Rows from block 2 of a small class-conditioned image diffusion model, named by matrix and row number. Rows with one number belong to one neuron. Each number is 50 + 15 x the weight over its row's rms, rounded and kept within 0 to 99. All counts start at 0. After the name is the row's rms in percent of the matrix's.
After each neuron's rows are labels from the 100 images, of 14848 (inputs lightly noised), where the neuron reaches its highest value: "strongest on" is what is common among them; "colour at peak" is the nearest of a few named colours to the mean colour under the peak. Only what is clearly more common there than usual is listed. The data: stained colorectal tissue patches (NCT-CRC-HE-100K).
# fc1: MLP up (model.blocks.2.mlp.fc1.weight, 512x128), inputs 0-127
# fc2: MLP down (model.blocks.2.mlp.fc2.weight, 128x512, transposed), outputs 0-127

fc1.200 094:55 47 51 59 23 58 70 58 23 33 39 14 32 70 66 57 74 67 45 64 51 54 37 32 27 63 44 46 67 43 51 64 55 21 54 43 58 43 53 35 71 56 33 40 65 40 40 24 62 43 45 49 25 60 41 61 37 62 52 34 53 44 38 42 48 43 38 47 51 43 48 40 71 59 21 52 07 57 68 38 51 82 56 88 55 34 43 89 56 49 50 80 33 73 55 41 43 60 21 41 66 50 42 28 60 57 45 46 59 51 37 46 48 54 37 46 50 42 75 38 36 29 47 65 45 46 84 59
fc2.200 105:39 62 35 60 79 40 20 58 79 49 39 20 60 33 50 54 49 46 46 54 55 37 24 40 30 53 53 53 40 57 50 67 50 31 63 28 47 51 49 55 37 32 65 89 34 39 44 73 42 47 75 56 37 65 51 64 32 52 29 61 47 55 33 60 70 59 40 47 54 60 50 37 27 41 54 83 70 30 22 44 50 17 62 80 50 40 68 12 37 66 27 43 52 55 59 60 55 43 72 62 29 53 57 40 53 40 65 41 45 54 52 33 55 73 47 60 34 56 29 52 56 26 63 42 51 39 85 37
strongest on: tissue: lymphocytes
colour at peak: grey

fc1.172 110:63 62 32 33 56 47 65 50 56 35 81 73 60 54 56 31 56 25 32 59 60 52 57 31 76 73 29 53 55 14 61 46 44 80 43 40 53 53 53 58 62 58 73 45 51 40 54 70 66 56 59 48 46 58 49 47 30 44 61 43 48 48 79 67 37 37 58 24 43 60 40 57 46 48 50 48 42 76 37 35 50 61 13 25 55 39 55 70 54 62 52 34 67 56 82 38 39 56 23 30 45 78 38 51 44 61 49 45 90 63 39 65 30 29 66 46 24 17 50 53 48 52 47 67 29 48 32 40
fc2.172 064:47 47 75 56 51 60 42 62 59 51 43 63 47 87 64 54 28 99 46 38 38 55 63 51 39 27 76 39 40 52 42 40 44 61 21 53 46 35 40 24 82 59 37 48 36 56 44 48 61 53 53 72 63 81 38 47 37 50 47 57 51 58 69 99 69 23 48 46 52 50 46 85 63 44 32 46 53 46 57 48 41 37 63 48 53 53 37 55 63 63 63 66 49 42 58 64 61 55 43 58 66 28 48 41 63 56 56 67 49 70 61 42 54 56 30 41 58 68 21 58 42 47 56 50 40 28 69 51
strongest on: tissue: lymphocytes
colour at peak: grey

fc1.372 098:57 50 43 24 50 48 28 55 58 59 55 50 43 39 71 80 73 61 56 52 72 44 37 48 41 64 62 45 58 65 49 44 58 36 58 43 62 46 34 40 59 33 26 51 27 36 43 84 70 58 43 40 26 48 49 51 57 61 34 35 56 43 38 48 59 67 57 51 21 45 47 25 49 51 49 56 37 52 50 65 43 26 71 88 59 89 31 49 56 34 50 65 33 61 56 68 75 57 32 37 63 53 42 12 88 14 54 22 26 48 45 30 71 39 49 48 55 69 49 49 48 42 62 39 73 62 58 58
fc2.372 097:43 53 47 20 60 40 67 44 43 27 55 35 37 43 54 31 54 47 44 37 48 40 62 54 39 58 31 50 56 81 55 43 51 13 63 24 62 56 73 39 43 72 71 62 57 37 66 23 48 47 41 54 35 63 53 54 59 66 69 49 28 56 30 66 74 40 52 66 34 45 40 51 70 52 50 48 73 58 55 49 52 75 71 65 44 73 48 50 32 37 35 44 38 56 46 23 23 17 68 60 40 55 55 14 79 78 44 23 86 60 48 24 29 55 48 56 43 35 74 46 40 39 58 50 52 64 55 54
strongest on: tissue: lymphocytes
colour at peak: grey; brown

fc1.97 109:49 43 34 37 50 57 27 81 55 44 45 52 52 49 57 53 93 46 57 46 61 46 63 32 47 53 63 54 64 39 47 56 51 49 48 36 59 68 55 48 59 66 56 65 35 65 28 56 51 41 70 42 45 48 47 30 42 19 23 34 51 78 83 49 54 37 53 23 55 49 66 63 61 60 27 71 27 65 71 21 41 41 46 51 37 42 39 39 57 22 56 71 60 38 34 63 24 28 50 32 38 45 50 26 37 56 55 45 49 72 46 53 75 39 04 81 49 35 62 43 34 40 33 52 54 81 57 32
fc2.97 254:25 48 39 36 99 66 34 61 63 50 51 39 31 45 40 48 58 46 37 21 40 40 49 30 63 44 24 67 40 47 42 48 34 43 28 70 44 63 54 31 51 47 41 67 39 42 59 72 50 67 56 52 39 41 59 52 45 59 27 46 73 87 52 49 57 81 43 33 35 36 47 55 60 49 19 82 54 54 68 54 50 22 48 56 70 60 46 48 57 52 75 42 53 32 79 63 18 59 34 44 22 64 52 61 57 52 61 57 49 59 44 62 46 51 58 46 42 29 68 36 37 65 90 42 48 34 51 44
strongest on: tissue: lymphocytes
colour at peak: brown

fc1.278 084:63 51 38 56 43 41 62 96 53 66 59 20 40 47 35 67 54 25 49 56 56 47 60 24 35 62 47 37 52 56 40 47 41 34 55 64 63 53 28 51 54 61 55 77 28 39 47 47 20 60 37 31 44 51 38 38 58 49 56 34 51 39 61 38 41 56 40 79 32 44 56 50 33 59 54 42 46 56 52 37 35 56 44 67 34 52 39 63 52 64 61 44 50 51 07 63 89 59 40 28 46 78 31 52 30 50 36 27 48 60 50 89 32 64 85 58 45 28 39 16 62 35 32 48 54 55 73 51
fc2.278 053:58 25 68 37 56 33 54 80 50 65 52 52 49 45 16 46 43 52 50 44 60 42 43 65 50 42 34 39 59 41 44 41 51 47 30 20 32 60 53 51 51 59 43 26 52 44 66 46 53 30 65 49 65 73 50 48 71 30 54 46 56 32 24 37 56 38 64 60 53 56 25 52 65 36 86 58 61 72 42 41 42 63 37 44 23 36 59 22 77 66 68 67 37 70 78 50 86 20 46 30 54 77 53 49 65 45 33 39 42 45 28 53 40 62 33 59 59 42 55 07 47 44 62 38 57 55 21 58
strongest on: tissue: lymphocytes
colour at peak: grey

fc1.25 101:65 60 56 53 92 64 53 44 68 48 51 38 47 29 65 24 57 68 40 64 47 49 37 39 57 56 86 38 51 46 51 74 83 70 34 58 55 54 32 10 49 64 41 76 53 24 44 55 49 30 33 64 51 54 35 72 24 37 53 28 45 68 31 40 61 42 35 41 55 55 40 46 38 64 57 41 45 56 51 47 64 29 63 39 78 44 35 39 60 56 33 39 51 68 46 32 68 54 33 55 58 33 43 49 43 47 66 68 57 49 53 39 57 47 29 84 42 17 48 30 23 74 53 33 61 30 75 54
fc2.25 059:74 43 56 47 54 61 58 33 58 66 52 51 57 32 52 31 46 36 38 28 47 68 60 51 34 69 54 52 60 47 53 40 62 46 39 14 29 48 39 14 37 59 59 22 66 67 59 56 60 71 06 42 59 44 45 50 72 68 60 62 64 53 39 31 42 70 66 44 34 56 00 46 81 44 72 34 54 32 52 40 31 44 56 38 49 48 55 42 70 49 66 32 68 20 51 28 52 38 42 43 46 40 56 63 39 35 45 32 48 50 46 80 56 46 57 24 64 33 43 21 55 54 51 30 61 51 31 56
strongest on: tissue: lymphocytes
colour at peak: grey; brown

fc1.322 091:61 74 63 49 59 46 59 54 35 35 70 64 44 24 53 55 63 52 45 62 62 47 21 60 58 60 32 58 85 50 62 49 64 65 52 41 56 42 47 55 65 70 41 49 51 33 62 70 63 54 95 59 16 58 24 86 41 63 38 54 43 50 56 53 70 48 78 64 69 78 39 57 59 35 60 58 29 62 50 65 45 55 50 30 41 49 50 21 60 63 42 77 64 69 51 44 57 61 38 53 48 52 34 69 50 70 37 60 41 26 66 58 55 43 31 95 35 69 32 69 47 61 70 66 60 49 62 61
fc2.322 084:66 43 26 34 61 24 50 40 55 40 57 41 34 28 52 43 18 54 71 43 48 35 52 49 47 87 22 42 25 42 52 37 49 57 55 38 42 36 30 68 49 16 66 58 48 73 37 60 53 47 38 59 54 58 61 72 56 65 53 46 67 61 29 53 47 67 21 52 44 71 51 49 57 50 48 69 57 49 76 49 57 39 48 75 42 43 46 66 52 69 56 24 44 59 69 63 30 96 13 54 52 47 66 25 52 29 33 39 54 27 44 61 53 32 29 33 46 44 61 65 39 64 66 57 62 21 39 62
strongest on: tissue: smooth muscle
colour at peak: brown

fc1.491 084:56 42 43 53 46 60 63 21 41 38 54 64 45 25 43 78 62 41 50 57 74 51 53 61 70 62 61 39 56 50 47 52 48 80 39 72 53 32 54 29 62 56 50 51 58 22 40 40 60 60 63 57 63 34 50 54 56 72 19 66 53 47 46 44 63 61 47 31 56 68 60 57 51 47 60 77 32 27 57 73 44 70 32 97 34 57 41 22 60 72 48 36 88 79 55 35 31 32 57 31 29 49 48 62 41 75 55 54 67 55 29 36 48 58 28 24 60 34 40 49 51 75 35 49 26 53 67 48
fc2.491 048:54 69 69 58 47 69 58 53 43 63 35 72 57 31 53 75 50 55 53 39 59 49 57 30 12 44 52 68 55 45 55 26 71 57 28 30 45 32 51 27 52 42 52 47 45 91 37 45 47 17 37 36 47 25 36 52 42 50 32 56 50 72 62 38 37 53 49 36 56 58 64 51 47 60 50 43 89 42 54 36 87 52 43 17 44 52 30 55 79 69 49 38 66 29 62 24 31 78 65 24 43 35 64 30 52 32 57 69 50 33 51 33 47 45 45 59 61 35 42 43 31 63 55 35 59 63 68 59
strongest on: tissue: lymphocytes
colour at peak: grey; brown

fc1.324 083:47 34 47 28 42 41 63 40 56 28 30 41 39 60 59 74 80 32 34 48 48 49 45 47 63 35 45 44 81 45 60 70 36 67 37 32 67 76 59 52 66 46 89 29 31 53 40 69 61 40 82 46 74 57 35 53 35 57 76 71 63 72 62 48 63 47 36 49 45 60 51 50 64 47 28 11 45 62 44 47 31 22 37 25 45 47 43 74 45 54 44 10 40 43 52 53 53 47 50 21 69 65 40 33 45 50 57 44 69 38 46 62 44 16 44 46 41 42 53 60 48 56 46 28 49 76 36 46
fc2.324 118:45 72 54 51 39 37 58 30 49 41 37 62 52 39 52 62 43 54 31 09 99 60 34 27 38 71 56 67 53 51 45 66 54 44 64 61 30 59 57 29 61 57 56 35 33 27 74 56 79 68 62 46 26 49 54 52 55 26 54 69 30 69 53 56 33 35 60 42 45 51 41 42 40 49 51 37 63 39 54 62 42 57 75 55 49 49 47 33 41 23 30 31 60 84 57 75 55 21 44 58 40 58 71 76 49 35 46 45 65 22 69 58 56 43 54 55 42 38 73 49 57 59 54 47 58 94 41 41
strongest on: tissue: smooth muscle
colour at peak: grey

fc1.270 096:48 36 56 66 43 75 44 55 33 34 11 82 46 61 70 70 88 45 58 36 41 38 37 43 45 24 52 58 58 53 63 65 42 64 46 46 81 74 65 51 49 46 46 38 56 64 46 45 41 52 61 31 71 50 22 60 51 19 60 77 57 36 78 45 50 69 50 76 57 46 49 43 40 65 47 16 44 53 83 26 38 42 42 62 37 48 42 59 44 39 38 18 17 40 44 39 52 47 66 59 39 45 51 52 64 72 49 62 42 48 62 87 52 36 42 46 41 40 48 53 34 44 36 20 64 36 43 50
fc2.270 135:44 59 41 53 30 58 37 40 58 38 51 53 77 46 78 60 42 51 39 62 51 58 33 84 43 38 63 03 61 44 71 39 42 25 55 51 25 59 27 32 49 54 40 51 48 50 61 56 55 70 76 42 42 43 75 55 66 50 15 80 29 39 48 47 52 45 49 30 50 40 38 48 68 55 53 47 56 39 84 65 58 24 70 38 50 47 50 69 51 61 55 52 36 43 68 74 72 46 46 76 57 15 59 36 39 60 45 55 55 51 73 41 23 52 21 36 44 46 79 34 55 29 34 44 40 52 67 60
strongest on: tissue: smooth muscle
colour at peak: brown

fc1.426 150:60 69 80 48 61 66 36 32 26 34 70 37 38 45 46 65 67 45 22 53 54 49 65 54 31 58 34 72 45 20 64 70 39 46 53 38 48 39 69 50 60 55 35 54 57 53 40 37 25 89 62 68 55 33 35 47 50 72 67 63 35 35 46 48 54 85 34 37 66 82 75 51 48 27 43 42 32 29 54 51 48 34 39 45 64 51 41 60 71 67 51 32 56 66 37 57 62 57 31 41 55 46 45 54 66 60 11 33 44 58 38 66 42 51 55 58 61 75 60 78 46 56 36 58 50 59 07 48
fc2.426 106:48 47 36 54 57 60 66 61 75 58 65 50 32 71 30 47 45 43 37 61 76 35 52 69 23 69 81 47 57 21 16 67 70 36 49 37 30 37 11 44 31 67 69 38 51 54 46 67 54 69 72 36 40 46 61 41 62 54 25 76 57 40 61 47 80 56 43 59 54 55 46 49 26 42 34 59 66 53 69 35 28 61 46 55 45 55 40 29 27 52 46 51 56 46 33 34 54 57 63 64 55 42 54 60 60 43 66 18 80 63 57 45 68 70 61 59 37 33 55 43 22 41 47 37 39 58 15 56
strongest on: tissue: smooth muscle
colour at peak: brown