Weights of a small class-conditioned image diffusion model: width 128, trained on stained colorectal tissue patches (NCT-CRC-HE-100K).
Rows from block 2 of a small class-conditioned image diffusion model, named by matrix and row number. Rows with one number belong to one neuron. Each number is 500 + 50 x the weight over its row's rms, rounded and kept within 0 to 999. All counts start at 0. Numbers have three digits each.
After each neuron's rows are labels from the 100 images, of 14848 (inputs lightly noised), where the neuron reaches its highest value: "patch colour" is the nearest of a few named colours to the mean colour under the peak; "top examples" is what is common among them. Only what is clearly more common there than usual is listed. The data: stained colorectal tissue patches (NCT-CRC-HE-100K).
# fc1: MLP up (model.blocks.2.mlp.fc1.weight, 512x128), inputs 0-127
# fc2: MLP down (model.blocks.2.mlp.fc2.weight, 128x512, transposed), outputs 0-127

fc1.425:488500491515508623443504468393558568473517469456491477488406531546482472495583469519558465513489568565576542537498426525445487494385588446525484502476559571567567499325446448485398497482464506429427541514500540523455541568513510485391481495472513521589533511491419544520556555466561496479465562545460479516466487536538456432485490450563469415396492526512473529526470485583477481427542
fc2.425:516528523493543560514532520423463528492484462449575502539537467555538511449543394396545451467514451502554493497597501508440499551566567543532486528482466518500525554387447512475383445409495521587579495453482584495539531638555586452477543437435470533447455498407478415378536457457516493397464462488444488476572441513498588500496494461488481512436505502527453501551573442531537489535456
patch colour: pink
top examples: tissue: debris

fc1.45:482507432512455457486494473593454459479379441490501535516543543494489491538541486420535480427502507473499552533524497536515491462538540500497314439523499497537532504529463547537444496493432496473518553430540457559565461622516498479678523424467434538485522506466532501510578549491521548509530589495535503452487456414498544468468584435562471486543491473471404447534483489525517586341538
fc2.45:529499546467459425524495525570603474407345486523481470490404460466496460442513483573439473494447491537464474530521540533502466557491585455518351478461525546482540463491573409591464523447469490490473460424434473405414506609546487524619477553500510461458519499495452519475510451507445472482548454519493475522515548479497486485460551490536456487564486552525643474559553480534530578603483
patch colour: grey; brown
top examples: tissue: lymphocytes

fc1.116:411471491537501494430494554539423520535599527519476509461539518620518496533438470558470515469508453548433500481629425361519497593507451502463501426504523540488456532567498527504468426502578472500458529516460604631516385425462467472432556462430494435468508555451508569482424419562500477519503495479593522552558554488480526497512450491497532515484496507534472528522505392585528479486403
fc2.116:489517380512511502496501533535593474460518560519589471461525525508533489528527545554496446518513349528490597524544473379520515507479423471462498542459443536478499522538454438547480440463441514537600479447485529419497494548579517496529505495581505617548467499547537484495475562545488512520432559534504463470453467513456508507523355510472484585499553482535462516520473319489454644504495
patch colour: pink
top examples: tissue: cancer-associated stroma; tissue: smooth muscle

fc1.442:524457582536482465490490444559478499503542466509498595446503430619583413426489463506538453485464523527457505497513503492490550515474502448470466545517513527467478528602447442526462435481505504516448435530509576549500478366401501508579525481476498453413492455450473556501378444518524590423463552468543440457484509473436454465534573452568447555444517459513507502497455338507441631465494
fc2.442:457448372489526475537565510418486441512559613534554479491549463515524561561486552539529468607476530516452528523533522545502492574421481511461478514528434604515509488652524555512522493575495502511421478564478461567480566480537441503578434544451548556487473513461505457500587572487440503454514461569549479542486512479498553532495623580434518518518450513509529464473445458541520361515389
patch colour: pink
top examples: tissue: smooth muscle; tissue: cancer-associated stroma

fc1.294:624462496482374506422566490525477541499559512559593483486535526463489514485489550412523445449451599470500542569564538476496378456497627525402516520417543441467448504491463511485443489476585500524431502457526504525503482518434559436593470467474462499553590445431572514407498512445471583459508434540499519467485500493475511564539554474571479534491653473504474459493530509552517487441510
fc2.294:451496480546466513562475443541458522470550578590469495450484503533543484442565516578527424442434570549552517460528606471515499531567576372494457537637533460492447562512476404443505499482523498504487489483411480520467536578503435514502439516580403476491523499550543541544483479509505452478527485541478404428462483614460537416455541439464528531416366491513584490489517569511470522502427
patch colour: brown
top examples: tissue: lymphocytes

fc1.291:573544505533531455511397535538513508565460446508535514597453610500496526565510506504509494529588566460425465525499476555491654435544549430520427505517525539413481398518486455434469522541437504501476505527600551431532471501510475455508538404501445599507511530474473533518550505472445516506561481472497558569399445488443504616531484567517423501512445430551426480455507528492600542413536
fc2.291:503427482472521453512412538548433550455467382435411505430541440402444510447504512571517465502508450607503552505518483505553511528407583576576488497535492505543508548425489636425507464502422474532545530480415509531451461507503517555507521589485409561469528533514548532521464555499566492495504568475481517588542574447463448378485421496553504542471569569477563499483516526442506517589530
patch colour: brown
top examples: tissue: lymphocytes

fc1.489:591476471500516503477480345440522458446445473647524585492524509528349513574501567524514541527472522586514521515438443500503503517511430548445404485463522471497497455532480587566490505474579503530474502462426566543497439405521528510392474493525536531448517513529577529477486514421621578547507500524540417404542525535498543461499519474454528467439460549474447424517533497547445499535443
fc2.489:515560496463554552519522405504550460496459554566477486507502475571534497467455564486507445545487527561461498477516551515509505455473508493414440481485357446523493529537548407585518567510461477488492507448517565426472537385677486500409428539512512518574482495461500597529579449555415535465520462524526493438609477491445497501443551439537408518493543566459529385510489536444520511446558
patch colour: grey
top examples: tissue: cancer-associated stroma

fc1.194:525497492421563508409559391492506535513483530497525560401475536494545368583451539495534469406439453511480529514519475509491403438488617568487526489558446493504512519482524526461534499552472513525514570501564503504542543508501384479473607493526525417436546569446526516473473515365564459420517474517489508607451528530498461508518501524616443526430569479392519490521568485452414483495522
fc2.194:503460522448497631570476540408572523542508544471484380440456519502524491530448446522520481543468510509466564504520481483664518565506476528558475425557489390557505481481535516537531568496487656459442506491544470496421523520522522539429480494554486411479491482466471508486384537412431466590466512529476524433383514509543461517501546526574524637518511560523510561470482475532491509494514
patch colour: grey; brown
top examples: tissue: lymphocytes

fc1.483:530532369470486560484464489555555538540422441460569409533510583444581458487633497477563484493468544492490435520514472500512484483443502491562499530483487526504458470440406463501507507558507527663505494481505451425496520392527533485467474469479562568508469476472531531531553498457555459478443419575448381493426470481476400464466625578557506432443574511500564512475507445471525499444526
fc2.483:510470523474535533478461508508490510506437491387446490567436463503607430473435479528518492466436482426541418459476468485521469498569497508606572565479593514441468496437473463526474461420535516425492461532509391488506492453528432485458494444610487594536538477502490508511527528538447551491537543450545632540526458472467604534491506464533504617466590505462359513492439442499493620532530
patch colour: grey
top examples: tissue: tumour epithelium

fc1.263:449538507492555470444496439444478493483525494542509523349539480587458396586464520512517446419488485487429476467529508484502452418496492550511492466654507520462479533540600467507507466472411473464593519419501497542518526425447388517549562419482487509419510476457498524543396485435548438418480529453583495463435431574480502513550463569491476518449506526484495518474451432545527508371464
fc2.263:523405465525571479476403419424445411511426552527537520513475407543517555461467453507426521463572573459537497521560531520519498501478490435501500472478397512563480477563432465485516615523583486452443478475499464569516570506567461538580495560541483541552518495517444517527652489335470512532496498496567504502497538491574433447527471485598457480527502518480460516485457411595445546517528
patch colour: pink
top examples: tissue: cancer-associated stroma; tissue: smooth muscle

fc1.189:588464540511444549531466419594544542461395495483506496474377539494533387558487547532529510524542531435517541539640453601572510440541507498524503434543448401406507512492445458552517510514443547516544582558479529442498504546497537479428566384559548564451585520484498520499493496462446587478429512485456537563462456514456446466561504514545435467490504504553515470496597569496559460466506
fc2.189:487548514429410607463431478511495540567420534444512513494589439487462505410499595472508492498448461647420444510601428535517483586440481477563554444544507439555520471472445471473481469447528509473538428544508435588575538526478572531498490574505431454599585548494491487477501526544494459539469582444472449524561467493499513527441473531549459463456602502462445524469556498502559465599536
patch colour: brown
top examples: tissue: debris

fc1.341:426520570497452387491504595610490554541492529537508499535374508520418445497460490496471492469527515510538429471500441560585550604498522516501486622527457568426496497524468453521494465493455561456519381521439470487511527615477553491605474448438455526564446596472510504437491500464545484547505546533475474473488373483560491460480491533556452421387551483537539576491539532515506448465512
fc2.341:493466525462502469455562567587561469522470480487508503467540533528488457515407441503440481459514429472531580434434472486543504545444562506544438633421528462569569507536561538550496520495523527544486556491505548462524369633513547471645428525525482474492457551541510502463585530483466564469525391478492511536511577457434517457548519529528485405492465498480608579588561410487521507503495
patch colour: brown
top examples: tissue: smooth muscle

fc1.334:550592436531517561499549490445554587507544510487499473477499542545496477499588592548565442451503508513434515577399480452530451500564546501517519488539504511592505521434550514525528481495557373398541490486527612489406458619491437506502513473519480501538527493415464489580563450485535422475463500516525503550376462545460485533508572561531525457499502507504485585368459559553517605522446
fc2.334:538473424544465541478443447519480528641512481467487527498499507423485458475564494514439521553557420493446545611448493472491553555547475490571457544523582445492437532396500439431527414455523394586539503476504559573527379641495585586454471457439540533477448523573414457474473505443537482497507501438518528515534532534517555512514487496579540401470543496511461502525513543515547537459425
patch colour: pink
top examples: tissue: adipose tissue

fc1.300:626481457514434554531555554502517488411492625471561517595489544483559527413511442509509536552545586489565462542443418505558502623554465441429490563395489476375467488533414527525441509489575472529465446513527466443472445524490567454490456558488537533538468449405528512427509551444574515533457517560428500569548499523484521502425569461524522447566495521472485463460443511478520508574467
fc2.300:576472492524550428443514435397434464481463510474494548571510510497565543399506561560459534396546462450584520521480638552492512396482520459483555494431497484524520444461377499451515549533561523502506480449520430533558540480530401552532559616510452553511565456525491482498553480409525510487541552482545453444509532522481458455607520511580463402518491419501451474584484529564530505543461
patch colour: grey
top examples: tissue: lymphocytes

fc1.22:425465493531511503562461411447475514463470486478492531500540551569520499510515424630520522441572557505487502479451448505489555486479459500500512496601545504468445517569463456501585446464469466469465514532510484454484462540444378529517530478442561406428525527462474575482461502521546534561411475457561504592537440491435515451486528517484533444452361564546507488543495341471543597605411
fc2.22:564545476511492438555459437494551563424454466456564475437571443467535457558578532528498527547460363431554520513528445497502566516481410529496522465435484496536488533473370561480543452466460519528503527561552448495480587528426538524550532423433642459486434493510544460421448535471476534522535493452488530514489444519492476546568529602527490421461577444526512480481544429492510507346548
patch colour: pink
top examples: tissue: smooth muscle; tissue: debris

fc1.4:578489489413452552473605399489493591467485534482513545425489482569565534466501479609478536423474541422487532436498469513495509513516530513475489524596504526456462523599516486517548377441504439476543556471588442477494532498448442525504576596495489409461502519459522578484481541539523501491553523488570533550517562548428515555483516502535452476390436581426522511449465440492545655519440
fc2.4:459499447551535429492479487461534463594491628533561487481521471512471518435508499432478479524527451545511539503487430580531404436443466487505450527448514492550473479504498509563568447388471471444420522498406433403439549474436586523586610355485493529487492490541475548537495573460496539501579557545420560514492485493524471407457526557569449465464499420482487532470557619514453518510530
patch colour: pink
top examples: tissue: smooth muscle; tissue: debris

fc1.374:583564497515503486516457549528523527464547485416508607521503496491507462478450500468542433479497503458535496525521389531539417508517543537509425530573462488553508454442464583535453483613675500526509384416491482524514504494517480447535505434490456519441467500463511511591544509532476522425489529430501539432490480470520559660535530480610443563482526479605500385508584469521515536502541
fc2.374:470374536478503466507566493577526443568445412490482364465513528536540487521503438530547499507486576502456547497593505529506483485427500489535483516470512465499561570416495476520491548571448461478503528460516533404460502515643494572629484532462459460526465483547486535542563528475567480487518408506490490516451529526506546457482448491482464515508534603510466293575515587482475563499453
patch colour: grey; brown
top examples: tissue: lymphocytes

fc1.34:476552491503486582415452514498558531407596469471524494493463489557505462412438501511573585442574542593483533482505462460500504576410501611536442526463409519544528494524590474524518466497516450577494478479516532552382492500496486473508489494424441588533439443422572557452546568509558390566522636583501560502484491482453502513595517467481454564447485522466433491550541448460525498497517
fc2.34:428480529474504534645557459535511573504579467527474489556520528520453543432591482511523590538529496570573550461474569495546471467506500602495560510478553505496475558520565524462535497480510521469540442541525542479526578576507537556449547527418537541572552404522458468572477607466516377475445479417464457511548480508555519502385499550494524561469417470468553488438479509637458456473573
patch colour: grey
top examples: tissue: debris

fc1.388:559502518459528524473519518446460426397524518548549474494559482542496588444566600475574578464554533534414569479513537474522489594516478551505447600511517494555508446479430527468558474550519482557530491568424551518582496485498453485497530490573404512502496496409473553467473464543506467509454517487500556427408553611489404478464533495479449354493414490581497538501455490491634448549464
fc2.388:545468511462493529541517482555575424505552466460507547446419518521518647424454433522514562584537542537407555476498457573599509452509492540530541528510468447529489525438473558505564517543566507452433500469454467487457488556503520555469492531629582482556513454493557473458413505433540475578582540525495473597460527600550595490522515514454527510502416529374523497479508501547614481555463
patch colour: grey
top examples: tissue: debris